{
  "arch": "vit",
  "model": "multi-label image tagger",
  "dataset": "photos of plants, animals and fungi (iNaturalist)",
  "train_examples": 155796,
  "image_size": 64,
  "crop_scale_min": 0.5,
  "horizontal_flip": true,
  "norm": "rmsnorm",
  "norm_position": "pre",
  "hidden_act": "swiglu",
  "mlp_ratio": 2.67,
  "head_dim": 32,
  "fused_qkv": true,
  "bias": "all",
  "qk_norm": true,
  "layer_scale_init": 0.1,
  "parallel_block": false,
  "inner_norm": false,
  "patch_size": [4, 4],
  "conv_stem": false,
  "layers": 6,
  "width": 192,
  "positions": "relative_bias",
  "pooling": "mean",
  "num_labels": 75,
  "init": "torch_default",
  "residual_init": "zero_last",
  "optimizer": "soap",
  "beta2": 0.95,
  "learning_rate": 0.0022,
  "beta1": 0.9,
  "shampoo_beta": 0.95,
  "eps": 1e-08,
  "precondition_frequency": 32,
  "max_precond_dim": 512,
  "one_sided": true,
  "adamw_lr_other_params": 0.0011,
  "max_grad_norm": 1.0,
  "ema_decay": 0.999,
  "max_steps": 7300,
  "batch_size": 384,
  "epochs": 18.0,
  "lr_schedule": "linear",
  "final_lr_fraction": 0.01,
  "warmup_steps": 210,
  "weight_decay": 0.3,
  "adamw_weight_decay_other_params": 0
}
Rows from block 3 of a small multi-label image tagger, named by matrix and row number. Rows with one number belong to one neuron. Each number is 50 + 15 x the weight over its row's rms, rounded and kept within 0 to 99. All counts start at 0. After the name is the row's rms in percent of the matrix's.
After each neuron's rows are labels from the 100 images, of 14848, where the neuron reaches its largest size: "responds to" is what is common among them. Only what is clearly more common there than usual is listed. The data: photos of plants, animals and fungi (iNaturalist).
# gate: MLP gate (model.blocks.3.mlp.gate.weight, 512x192), inputs 128-191
# fc1: MLP up (model.blocks.3.mlp.fc1.weight, 512x192), inputs 128-191
# fc2: MLP down (model.blocks.3.mlp.fc2.weight, 192x512, transposed), outputs 128-191

gate.225 098:59 59 46 49 52 67 38 48 22 38 47 36 37 43 44 54 72 40 39 52 63 67 27 54 48 44 58 61 40 67 28 47 56 58 43 52 51 50 41 53 53 49 69 53 35 61 39 63 46 34 38 46 74 32 24 78 54 15 43 30 72 72 70 82
fc1.225 096:51 67 71 84 60 67 52 59 47 63 48 58 51 18 67 51 49 38 12 65 70 82 48 41 64 49 67 63 67 37 28 66 41 49 68 57 42 56 26 31 48 52 57 37 40 40 85 39 40 46 55 60 70 62 39 76 25 04 59 35 73 28 34 45
fc2.225 102:65 86 57 62 57 18 34 38 42 60 72 75 60 52 47 68 88 46 36 52 50 49 56 58 62 28 33 57 61 46 39 44 45 09 47 31 52 47 28 39 47 74 56 53 51 43 50 33 36 36 40 29 16 52 76 38 44 50 53 65 67 43 48 34
responds to: phylum Chordata

gate.410 092:38 37 53 38 47 47 61 38 45 56 40 52 53 41 53 49 48 49 71 39 48 18 34 27 77 31 40 31 28 69 59 54 25 57 34 26 71 46 56 76 40 25 51 87 56 71 76 51 36 50 42 81 47 39 44 32 67 59 63 53 54 32 64 46
fc1.410 092:75 44 67 68 56 77 45 27 64 25 43 49 55 36 54 55 26 35 23 29 55 22 69 42 57 41 65 49 69 38 54 44 50 47 44 62 48 43 51 41 55 66 52 34 29 36 18 37 82 64 46 48 54 83 29 33 50 39 50 34 58 66 47 53
fc2.410 099:97 86 28 42 61 68 29 47 44 64 43 28 08 52 60 53 22 44 39 68 50 55 41 31 28 27 65 34 37 48 64 33 54 46 39 46 46 40 63 38 65 70 45 49 59 47 38 42 49 33 71 26 38 52 41 67 61 45 58 55 32 33 71 54
responds to: phylum Chordata; class Aves; order Anseriformes; family: Anatidae

gate.223 102:20 41 51 48 35 45 34 47 51 66 20 37 09 40 69 62 34 36 50 46 49 58 38 52 36 25 72 38 46 50 59 28 48 46 60 51 70 50 35 39 37 51 35 41 36 32 51 62 48 55 61 62 38 55 58 67 38 59 36 60 28 49 48 61
fc1.223 103:60 45 53 72 51 61 47 52 34 42 34 55 61 59 36 55 65 43 49 58 41 62 46 51 46 27 49 53 46 46 57 64 51 37 62 40 36 64 65 56 52 23 53 61 53 53 66 19 44 65 38 38 53 54 58 45 25 77 61 55 52 29 71 50
fc2.223 102:78 40 59 43 43 76 37 54 39 32 41 67 79 48 27 48 52 38 48 56 60 69 35 60 28 46 73 31 23 69 61 63 63 57 27 50 34 71 55 25 52 45 25 32 67 59 34 45 40 58 51 67 54 44 61 52 55 39 55 47 44 37 38 61
responds to: class Insecta; phylum Arthropoda; order Lepidoptera

gate.387 102:71 71 37 32 49 56 62 54 63 41 45 58 69 56 52 17 51 61 48 61 68 28 16 58 38 37 44 55 55 46 69 42 28 65 67 52 38 69 62 23 72 56 51 19 26 59 50 48 35 47 69 39 48 80 42 48 55 64 55 42 53 41 33 66
fc1.387 103:51 63 53 69 40 43 55 58 40 68 69 43 46 66 60 39 67 50 53 43 43 46 29 35 36 67 77 40 45 80 73 47 25 40 53 46 19 52 23 67 43 67 55 29 41 39 56 15 39 50 50 25 60 52 36 46 45 60 34 81 43 62 70 55
fc2.387 099:50 56 45 57 33 88 50 41 73 43 27 49 38 44 38 37 39 44 71 61 44 46 39 67 50 43 40 47 73 52 45 58 54 70 39 52 40 56 57 34 57 21 33 38 61 53 62 41 56 70 75 43 75 60 39 49 59 62 39 33 30 57 23 49
responds to: phylum Arthropoda

gate.256 105:61 48 90 63 49 43 47 43 62 33 75 47 68 53 53 33 63 64 24 65 24 43 60 73 72 42 47 36 52 37 43 63 59 45 54 73 67 70 57 52 60 71 63 66 59 54 48 33 48 56 31 82 53 27 70 43 64 54 57 59 40 32 74 61
fc1.256 097:60 58 25 61 56 65 33 53 50 46 57 56 77 44 63 24 10 47 71 36 54 64 71 57 49 40 40 46 49 10 52 54 44 46 50 42 45 47 46 43 68 36 38 40 60 63 58 24 42 35 27 74 40 35 59 61 58 44 81 35 52 50 85 49
fc2.256 096:28 37 99 57 45 36 50 45 37 64 40 41 43 44 68 65 79 31 56 67 52 43 23 70 72 48 36 41 68 50 26 60 51 48 58 64 67 31 62 73 41 50 57 57 37 33 53 52 48 40 66 46 56 37 46 44 34 31 45 74 43 70 44 72
responds to: phylum Chordata; class Aves; order Anseriformes; family: Anatidae

gate.450 097:41 58 46 64 28 51 54 77 74 57 61 64 37 67 47 38 74 50 40 75 40 43 33 31 48 51 37 53 64 53 67 59 70 73 45 41 56 41 72 32 44 70 37 39 38 34 49 77 70 56 64 46 46 68 68 61 33 57 38 49 33 60 20 34
fc1.450 097:50 47 62 70 58 46 37 45 38 41 35 55 41 64 48 55 38 64 48 64 47 72 41 37 41 69 48 59 30 55 51 53 24 26 43 62 20 68 61 40 50 18 30 63 20 51 86 44 38 76 47 40 63 51 63 55 64 69 51 26 50 48 54 41
fc2.450 098:40 53 51 90 51 35 61 59 33 24 50 86 49 65 47 53 40 68 53 32 57 35 54 24 79 62 57 36 52 72 67 65 31 51 48 51 43 53 36 40 56 64 65 12 61 57 37 49 45 33 37 54 79 57 69 43 27 49 50 51 59 56 60 68
responds to: phylum Arthropoda; class Insecta

gate.391 103:56 50 27 41 46 70 27 54 61 49 68 63 46 62 86 44 62 34 64 56 40 37 41 56 94 54 66 76 27 47 68 54 32 59 41 42 46 39 21 54 77 58 59 65 57 60 33 49 34 43 53 37 37 54 40 62 59 66 46 35 58 39 45 51
fc1.391 103:75 66 55 51 63 48 64 50 38 42 36 52 86 52 55 64 60 59 40 52 72 47 60 43 40 36 51 47 41 45 52 40 50 68 50 65 50 74 46 29 43 73 60 48 60 77 39 75 32 35 63 66 63 43 55 25 45 31 30 47 41 85 35 71
fc2.391 106:28 71 54 32 49 48 73 74 68 69 46 30 34 55 49 18 38 39 55 50 52 53 27 33 50 48 73 34 61 43 66 36 27 47 51 43 08 55 72 61 25 47 45 51 47 42 55 54 51 63 68 52 38 29 31 72 45 54 62 44 71 72 67 73
responds to: phylum Arthropoda; class Insecta; order Lepidoptera

gate.117 102:63 45 37 77 55 24 54 73 58 36 65 54 58 56 75 65 54 37 60 50 37 14 65 39 48 20 40 53 71 33 65 46 39 31 34 54 21 36 58 37 53 45 55 62 29 62 73 61 67 51 29 41 66 76 58 51 70 35 56 29 35 39 49 22
fc1.117 106:27 43 41 50 25 44 70 54 40 39 46 53 32 36 59 61 35 58 65 44 41 61 37 32 36 39 45 55 36 46 39 38 50 53 38 69 37 54 87 49 44 45 65 54 30 67 46 58 74 77 35 31 67 81 67 56 53 52 49 30 29 58 41 52
fc2.117 096:36 37 53 15 39 47 57 63 47 71 26 33 30 55 83 24 53 41 46 36 35 65 57 62 42 44 50 48 76 50 40 37 37 35 43 25 43 73 52 59 43 46 65 46 48 40 44 53 32 51 52 21 31 61 56 61 44 40 60 40 20 42 62 45
responds to: phylum Arthropoda; order Lepidoptera

gate.90 101:41 41 70 53 33 16 61 45 35 42 28 54 49 23 43 46 47 54 48 57 52 48 56 62 52 57 44 75 69 25 42 58 37 52 74 76 45 69 53 47 42 17 60 76 80 52 59 30 65 38 58 55 68 29 62 46 49 18 35 42 52 60 62 74
fc1.90 101:62 62 76 41 78 42 63 23 61 45 48 24 41 76 23 51 43 30 64 57 47 32 42 69 63 58 45 45 24 77 41 73 38 80 38 35 37 56 30 51 39 63 51 53 45 38 44 78 24 45 49 46 50 52 44 55 63 85 50 58 34 80 45 73
fc2.90 104:23 60 37 37 49 35 37 61 42 43 54 65 80 64 67 48 64 36 53 50 51 53 33 47 44 42 50 67 48 81 65 50 81 45 49 44 38 48 70 47 52 70 36 50 48 49 26 47 78 41 73 31 32 60 55 69 40 65 51 42 70 22 35 51
responds to: phylum Chordata; class Aves; order Anseriformes; family: Anatidae

gate.456 102:74 65 56 62 65 73 35 74 49 38 58 58 38 24 51 14 54 68 39 56 40 62 84 39 32 51 47 34 60 51 41 57 71 55 58 65 76 53 48 72 65 41 48 61 50 65 51 11 65 52 35 60 54 44 17 39 45 63 42 64 29 28 46 60
fc1.456 102:34 44 58 37 77 33 35 71 37 61 50 23 59 63 69 65 50 69 68 25 76 50 42 67 68 21 55 29 69 57 85 30 50 55 46 40 59 65 56 57 35 33 65 61 43 55 50 58 29 75 37 49 55 49 63 48 60 72 34 74 62 48 37 71
fc2.456 099:47 56 40 40 33 81 38 47 84 48 46 61 58 45 61 49 40 56 77 44 73 58 45 47 47 78 94 35 40 76 60 75 54 55 70 45 38 33 39 50 54 55 35 71 37 35 51 30 51 35 57 44 61 34 43 38 37 65 59 45 67 18 27 44
responds to: phylum Chordata; class Aves; order Anseriformes; family: Anatidae

gate.270 099:36 57 54 85 65 85 52 50 35 50 50 65 00 51 51 26 40 42 64 93 71 58 13 77 58 52 31 61 53 80 59 43 37 65 24 26 46 48 61 77 39 59 46 45 55 63 53 54 55 68 51 43 50 39 58 25 58 31 49 48 34 30 36 50
fc1.270 104:62 40 36 38 63 30 44 53 52 41 58 56 53 38 33 63 44 73 49 47 65 65 33 74 37 35 42 54 61 40 53 76 75 38 48 72 69 46 67 48 67 66 42 66 28 48 76 69 43 64 57 48 73 42 40 42 59 48 79 39 49 68 60 31
fc2.270 106:68 63 59 63 45 49 48 61 66 38 45 63 44 51 53 76 46 53 74 70 89 70 43 56 63 61 39 84 49 62 74 65 47 59 23 66 51 78 37 32 36 72 26 45 33 78 49 70 40 48 31 50 55 54 15 40 39 53 32 31 52 38 50 58
responds to: class Insecta; phylum Arthropoda; order Lepidoptera

gate.490 095:71 63 49 47 42 53 57 65 68 90 56 44 36 51 43 52 49 44 34 46 55 61 27 43 41 51 28 58 60 44 45 60 52 46 60 54 44 53 60 68 44 29 35 40 41 34 14 43 41 39 38 41 72 37 44 29 63 45 40 68 57 50 51 45
fc1.490 099:48 37 57 54 44 62 35 63 57 55 80 52 80 17 62 44 64 57 33 55 57 34 66 64 65 56 34 31 53 78 41 88 62 53 54 57 39 59 60 42 41 26 34 74 35 83 50 68 43 94 54 63 50 65 35 33 42 47 43 36 58 65 58 87
fc2.490 093:45 50 00 61 41 73 47 51 26 29 39 74 44 63 48 60 34 37 70 57 55 58 45 43 65 49 58 41 40 38 67 48 36 48 61 38 58 70 23 33 36 54 33 53 69 74 71 70 81 65 38 33 43 53 36 63 58 26 42 52 30 61 20 16
responds to: phylum Chordata; class Aves; order Passeriformes

gate.212 099:37 35 51 54 52 53 60 71 72 47 68 55 56 44 62 35 55 52 70 49 27 41 43 19 78 69 40 43 44 52 58 56 70 72 37 63 24 55 47 48 55 41 25 52 50 42 45 50 42 31 43 48 43 37 37 43 43 15 64 49 56 27 50 38
fc1.212 102:66 42 58 60 33 32 53 53 39 61 40 45 48 36 74 62 45 54 37 45 45 60 58 52 47 82 65 46 53 78 50 54 47 43 64 60 54 36 28 74 46 66 93 36 44 58 36 47 52 38 12 74 69 61 29 38 50 65 50 63 52 53 11 49
fc2.212 101:56 38 45 62 58 47 71 31 70 52 36 41 38 58 68 29 59 52 65 46 68 18 66 56 31 40 25 55 57 26 52 31 50 87 36 43 50 46 32 46 47 83 55 41 40 55 50 25 43 22 41 52 74 66 55 74 50 20 58 49 34 46 31 58
responds to: phylum Arthropoda; class Insecta; order Lepidoptera

gate.432 097:60 92 42 50 67 17 71 58 36 63 21 68 51 38 78 45 27 40 80 49 54 69 18 42 50 45 29 49 43 57 63 40 54 54 36 36 41 63 79 66 44 36 62 30 24 62 43 67 42 45 41 63 55 75 55 51 38 60 55 53 55 65 66 61
fc1.432 100:37 72 36 45 17 56 61 65 65 36 38 47 74 82 60 47 33 37 59 35 72 22 96 56 21 52 56 55 58 25 70 46 70 36 62 43 53 53 45 87 47 70 45 51 73 89 74 65 60 60 51 46 34 67 73 27 41 13 62 34 51 70 41 35
fc2.432 097:67 53 70 55 71 82 66 55 31 68 54 43 60 56 54 67 57 81 44 66 42 39 58 56 41 61 51 87 20 43 50 59 64 49 41 53 36 40 60 50 56 59 63 29 21 53 26 49 44 63 69 48 27 58 36 29 57 74 79 42 70 74 54 22
responds to: phylum Arthropoda; class Insecta; order Lepidoptera