Rows from block 2, named by matrix and row number. Rows with one number belong to one attention dimension. Each number is 50 + 15 x the weight over the matrix's rms, rounded and kept within 0 to 99. All counts start at 0.
# q: attention query, key and value (stacked) (model.blocks.2.attn.qkv.weight, 576x192, the q third), inputs 96-191
# k: attention query, key and value (stacked) (model.blocks.2.attn.qkv.weight, 576x192, the k third), inputs 96-191
q.149:58 65 76 40 48 35 12 41 53 59 74 33 48 40 25 48 40 25 73 36 57 82 77 52 37 53 60 31 49 38 47 41 36 53 41 79 19 46 71 37 39 63 58 39 52 30 57 63 59 84 09 39 56 32 55 56 51 67 62 42 66 86 50 74 54 38 22 30 45 71 83 67 47 46 21 82 40 31 59 74 29 68 36 64 55 66 52 32 47 56 41 75 35 44 63 58
q.150:47 46 41 55 83 54 38 56 44 56 58 28 25 54 38 28 46 58 49 40 48 29 46 37 25 61 39 22 39 41 59 64 46 76 29 56 91 48 52 47 47 71 29 57 70 56 53 37 55 68 24 46 31 47 62 49 66 50 48 41 80 48 41 50 32 57 65 67 26 58 24 29 61 35 59 60 21 41 49 32 36 60 51 49 66 21 42 64 84 53 57 53 89 38 53 35
q.151:32 67 21 40 67 84 82 73 20 64 66 31 52 57 61 22 67 69 34 45 41 18 56 74 49 60 25 65 17 59 91 71 73 57 35 54 74 36 36 56 53 41 03 77 51 70 50 31 20 43 86 69 53 40 65 44 84 35 70 32 42 50 40 16 57 57 60 59 08 41 42 23 53 50 89 39 34 51 25 08 40 42 38 30 71 36 26 80 79 20 68 87 82 31 32 07
q.152:38 47 64 30 73 21 35 52 36 60 65 31 29 56 33 62 57 40 51 34 34 45 42 39 60 49 48 35 42 55 52 39 29 59 40 55 47 38 52 42 62 40 46 48 78 63 50 41 55 77 39 31 42 61 73 57 49 60 57 49 65 59 58 65 60 34 53 43 47 43 58 53 46 56 63 88 34 29 74 33 53 41 44 61 45 69 23 30 67 55 35 67 45 39 50 44
q.153:45 69 30 33 34 51 64 55 53 59 50 59 37 64 31 43 60 55 26 65 25 45 60 66 42 34 49 78 60 56 47 53 66 38 48 34 50 40 48 35 54 39 60 43 45 63 54 44 46 39 61 57 59 53 43 25 55 45 49 70 41 65 61 35 51 52 71 24 35 29 43 47 60 44 48 46 42 72 34 52 46 59 28 38 52 50 29 51 32 36 65 45 37 51 46 55
q.154:57 57 65 72 67 62 44 57 38 40 43 49 59 52 51 42 37 68 92 75 65 34 32 45 34 74 32 34 84 42 74 41 56 56 36 92 68 75 25 48 77 57 38 82 58 14 54 58 45 81 63 55 52 48 50 38 47 45 43 23 82 63 27 68 15 62 45 71 65 74 30 39 58 30 48 62 53 14 37 57 48 66 40 69 73 50 53 44 59 65 52 59 59 36 68 59
q.155:09 63 65 34 08 55 57 20 26 45 55 46 31 58 43 25 58 42 51 47 12 49 60 75 40 53 35 40 32 47 59 58 92 34 67 60 71 55 36 56 49 60 28 55 47 40 62 48 48 51 56 64 47 65 63 46 75 20 17 52 63 60 59 23 41 85 55 64 50 18 57 39 63 17 78 34 49 64 46 48 33 42 00 64 64 25 46 22 30 49 56 61 58 59 74 56
q.156:16 36 44 27 68 43 48 27 43 45 37 36 50 47 73 36 62 51 69 48 60 40 60 71 38 33 32 64 46 36 79 33 74 42 60 36 47 43 39 34 45 39 52 57 37 40 44 52 15 26 45 42 16 36 39 39 71 46 36 51 22 83 51 55 57 43 61 27 32 33 47 39 51 31 88 64 68 35 64 40 75 44 30 39 81 57 81 55 62 31 46 76 46 41 49 27
q.157:54 41 49 66 35 39 52 41 69 63 50 24 59 52 53 33 46 58 50 69 59 57 45 44 34 39 61 52 50 37 42 59 43 45 59 55 39 38 60 30 42 64 70 67 47 62 57 65 55 58 20 51 48 62 45 36 45 42 35 53 57 50 42 56 51 32 41 32 47 34 60 58 43 28 67 33 37 60 50 62 52 51 53 41 62 34 49 38 37 57 64 50 58 55 46 31
q.158:39 49 46 40 47 56 75 57 50 44 42 58 61 51 61 55 30 55 50 67 58 70 64 54 40 36 31 59 50 31 63 65 56 52 46 26 30 60 42 22 45 43 52 73 41 35 54 61 29 44 53 65 64 60 38 57 44 40 49 56 36 53 45 49 66 29 59 17 48 49 55 32 42 48 73 36 61 54 31 57 69 33 54 39 47 43 80 54 54 47 56 33 67 45 45 30
q.159:76 63 53 41 24 37 44 61 58 59 40 51 48 50 28 54 51 37 43 63 47 76 80 53 43 31 49 62 45 44 31 47 40 23 35 38 23 55 70 47 24 60 47 30 38 26 49 70 54 36 38 49 59 76 43 39 45 41 46 62 32 51 91 29 59 50 50 18 57 58 78 60 63 75 34 52 63 76 36 68 73 48 51 39 51 35 55 36 25 63 60 38 25 61 27 58
q.160:56 43 66 57 61 37 29 61 54 45 25 15 67 26 54 40 49 08 50 34 47 46 49 36 40 40 72 42 49 59 53 48 16 44 66 62 46 46 50 57 42 57 67 34 58 63 62 43 55 40 32 29 31 89 41 46 58 53 62 69 42 37 52 77 57 57 60 16 55 71 60 70 64 69 52 69 55 74 58 29 76 63 55 38 52 37 66 29 43 61 32 38 50 64 35 51
q.161:58 70 44 40 67 59 35 69 34 75 51 63 57 46 34 67 23 30 65 54 68 43 33 45 53 41 47 53 55 34 83 24 44 46 29 48 80 54 26 63 51 36 35 31 53 47 67 50 29 46 61 64 66 50 53 80 48 52 41 51 25 57 61 43 75 92 69 40 46 52 34 44 67 58 57 51 75 62 51 72 71 32 73 37 36 35 54 76 50 38 64 46 30 34 49 52
q.162:39 63 53 32 45 70 42 68 36 68 59 51 40 60 51 48 26 42 47 61 72 29 38 53 95 46 37 42 47 58 67 54 43 23 49 39 65 47 33 46 30 46 33 50 62 83 81 52 31 44 81 67 46 49 45 87 58 44 66 45 32 50 50 39 82 84 64 32 35 40 39 40 66 62 50 53 34 81 46 07 67 50 58 35 45 66 74 69 74 36 65 54 46 37 37 43
q.163:26 16 60 43 29 49 81 40 25 36 46 40 30 62 56 38 72 62 56 63 47 28 65 64 58 43 34 36 29 38 42 67 69 26 52 34 54 30 56 54 23 59 21 68 64 69 61 51 29 31 59 68 44 71 78 67 62 60 28 42 69 60 38 29 50 58 51 39 41 34 31 39 44 68 51 51 28 62 42 03 54 60 45 36 70 37 32 38 69 21 72 76 36 71 38 48
q.164:68 83 58 24 68 43 35 61 45 50 59 53 48 39 28 60 50 46 64 61 63 67 28 50 32 46 43 45 53 54 56 31 42 67 28 63 42 62 42 44 59 28 36 57 30 37 36 55 56 58 44 58 39 40 47 39 45 68 60 37 41 76 74 53 51 54 45 54 75 52 45 51 50 44 64 56 67 45 48 73 51 57 58 63 36 64 41 39 45 52 44 52 23 37 55 47
q.165:57 64 65 67 52 59 40 53 55 66 49 53 35 54 65 73 35 43 41 42 43 56 54 80 41 61 68 34 50 35 42 62 55 48 55 34 69 53 50 40 59 46 55 52 43 52 68 24 69 80 35 34 54 49 36 74 45 61 61 64 57 28 60 52 46 66 19 53 44 47 51 60 56 36 56 58 42 44 70 59 30 55 39 54 42 63 72 58 59 62 57 26 58 38 46 50
k.149:23 55 14 51 29 42 63 48 48 47 26 50 81 56 46 43 43 59 17 46 40 42 54 56 66 63 45 76 51 32 52 68 43 56 71 44 70 48 50 59 46 37 53 58 22 64 53 55 50 19 58 62 43 75 14 57 70 38 46 80 38 49 46 57 74 49 64 40 40 35 43 45 46 61 52 44 57 81 28 57 29 44 44 11 29 43 51 21 18 26 72 30 42 74 34 38
k.150:73 52 35 27 61 55 38 58 56 45 37 52 68 49 63 34 46 51 25 56 56 71 49 59 68 31 36 68 57 61 60 47 49 40 48 42 17 55 52 59 43 36 67 34 57 49 60 57 40 53 55 40 63 51 37 54 53 32 56 49 27 66 45 39 63 40 50 30 44 63 70 56 16 48 50 57 71 75 38 63 70 40 45 51 46 72 55 63 44 41 51 46 43 48 48 47
k.151:43 55 68 31 47 49 54 55 73 42 55 62 63 37 39 58 39 35 54 45 51 81 47 56 44 54 67 68 64 57 52 60 37 47 36 47 53 82 44 54 48 58 68 34 50 47 55 81 56 52 28 41 55 52 33 48 52 45 41 69 40 63 37 54 54 32 33 51 59 31 42 57 44 31 36 36 62 68 53 76 54 69 52 51 52 43 74 57 49 67 65 21 64 43 62 40
k.152:51 61 18 54 21 61 33 41 58 49 59 66 66 46 55 48 43 46 30 46 41 39 50 70 60 26 65 74 47 52 42 48 46 28 48 48 44 45 29 46 27 49 63 51 15 52 49 67 42 43 44 49 30 63 09 60 56 24 50 71 47 48 81 61 46 57 57 30 46 43 74 42 57 42 76 45 50 63 39 55 52 56 58 30 29 44 80 34 24 53 76 48 40 58 35 59
k.153:49 29 38 67 73 71 55 56 49 48 49 48 52 54 71 55 48 42 51 67 52 41 42 63 41 44 68 35 51 27 65 26 46 47 72 56 59 55 48 40 73 56 43 48 61 33 74 47 45 63 33 39 55 45 73 53 45 50 49 38 57 42 47 66 33 53 58 45 56 56 34 47 50 48 58 56 47 50 44 67 69 50 56 40 69 61 64 53 54 50 65 32 52 53 57 49
k.154:57 71 40 44 51 40 43 44 39 84 36 40 48 46 52 81 41 17 27 65 36 60 48 49 75 45 47 52 11 69 47 33 38 42 26 33 37 53 43 62 56 25 62 46 50 52 62 61 44 29 68 43 68 81 53 50 52 58 51 76 37 52 68 25 84 71 55 44 52 30 34 52 61 42 64 48 80 76 28 47 36 25 55 32 46 76 30 48 33 62 68 45 50 39 55 45
k.155:44 41 27 27 54 41 46 59 82 58 46 13 66 46 42 64 27 73 49 80 77 59 56 47 49 55 48 70 51 27 47 51 31 59 57 39 56 48 64 44 48 59 53 55 43 30 53 53 49 74 66 78 50 61 28 46 44 53 56 46 45 50 57 67 51 48 66 68 65 50 54 55 39 47 68 43 66 47 60 65 49 65 71 64 35 60 56 50 43 36 52 14 34 64 45 44
k.156:48 48 73 39 68 56 39 43 64 31 44 29 48 78 12 51 58 72 44 30 35 47 48 37 49 61 69 43 55 21 39 54 50 76 64 70 48 31 74 57 41 69 43 39 40 45 22 47 79 67 26 48 46 35 50 71 48 64 47 25 53 64 61 72 37 36 33 57 57 51 52 72 25 71 24 56 18 22 45 54 16 67 51 55 35 61 39 52 62 56 59 49 62 63 39 62
k.157:27 38 23 48 41 80 76 52 32 48 58 51 50 58 63 57 62 45 44 35 33 49 48 54 43 59 43 42 28 35 59 48 69 37 52 51 46 50 50 45 49 47 49 70 48 44 72 41 63 49 46 63 68 66 58 42 40 34 57 42 68 53 60 42 44 38 58 44 36 40 46 39 48 56 53 25 59 54 55 60 45 52 57 26 55 43 56 41 36 37 56 40 49 53 55 20
k.158:48 35 64 55 53 51 64 47 51 37 60 33 45 53 35 26 64 40 65 57 41 56 50 38 32 43 34 37 51 37 53 53 54 56 47 74 72 55 64 28 59 72 60 31 67 37 55 31 59 45 31 41 54 33 71 28 44 69 42 56 49 56 27 62 40 24 43 44 30 53 68 55 47 39 46 43 61 33 52 46 37 62 40 51 61 38 49 56 51 56 35 45 63 48 52 57
k.159:44 27 57 66 63 41 66 47 52 45 53 47 35 53 57 57 56 76 80 38 71 57 32 38 46 42 51 29 61 16 51 42 61 61 66 56 80 47 77 30 49 54 59 57 64 56 36 09 65 76 37 62 35 24 70 35 30 79 56 64 66 50 22 65 55 18 65 59 42 70 33 65 44 67 37 53 29 28 59 42 53 38 55 65 47 51 41 58 60 40 17 50 48 64 56 52
k.160:48 70 28 82 40 65 19 41 93 56 53 53 36 46 67 52 58 65 37 72 54 48 58 75 54 38 59 23 39 41 60 66 48 46 32 29 31 53 62 39 47 43 73 48 33 41 70 54 40 62 67 34 43 51 50 46 67 71 55 32 39 42 47 41 55 61 47 28 45 60 58 52 58 40 46 55 45 33 16 51 50 48 57 34 61 60 57 15 90 36 69 71 11 34 40 24
k.161:61 57 72 31 56 60 50 53 36 43 66 63 75 03 42 24 54 74 62 64 57 52 35 40 44 38 58 46 42 74 68 44 37 49 29 76 66 79 27 41 56 55 35 46 72 64 50 44 47 67 38 65 55 46 46 29 72 45 48 28 50 52 39 38 31 53 63 45 44 67 42 36 46 52 43 58 54 41 31 65 41 49 31 57 43 33 58 67 47 90 45 74 50 35 65 47
k.162:58 55 46 68 43 60 25 52 54 39 46 69 47 23 55 51 58 66 56 59 42 51 59 47 40 70 55 64 23 37 63 60 33 54 37 67 52 49 56 68 60 70 46 58 49 46 53 46 73 51 38 49 72 52 27 44 37 48 32 40 69 45 63 46 27 60 52 43 58 45 53 53 55 24 37 54 54 24 58 73 24 71 19 60 66 31 41 30 51 56 48 75 31 27 73 56
k.163:41 26 67 40 47 55 66 44 55 18 22 54 54 34 37 60 57 59 48 80 70 55 58 43 38 66 49 92 74 18 54 44 64 42 57 35 39 54 49 36 43 57 45 36 36 18 36 63 50 71 36 76 35 37 28 70 42 52 18 31 33 47 72 56 43 25 37 67 49 10 50 37 40 59 41 60 49 22 60 99 36 70 49 74 65 48 30 63 30 45 40 57 38 51 57 27
k.164:54 46 57 64 54 62 56 61 46 40 56 27 62 58 73 41 40 57 50 55 58 36 49 65 41 45 52 62 44 41 67 53 46 35 59 48 60 47 34 55 59 51 42 55 63 55 53 72 44 51 48 57 57 61 56 38 71 44 81 39 54 45 32 44 50 46 58 48 41 41 48 49 64 57 32 52 39 45 47 52 52 40 54 49 37 42 74 48 66 47 60 51 63 51 26 58
k.165:62 30 61 29 69 39 47 57 54 48 30 50 61 06 23 30 59 62 56 56 63 46 53 25 49 50 58 77 48 42 61 28 35 72 46 66 68 29 46 42 52 80 36 37 53 31 29 42 37 74 41 74 43 46 41 30 39 45 22 45 36 64 47 60 29 44 45 54 57 56 57 52 39 35 29 48 72 51 59 69 59 88 47 44 70 31 38 83 56 61 60 84 47 50 63 58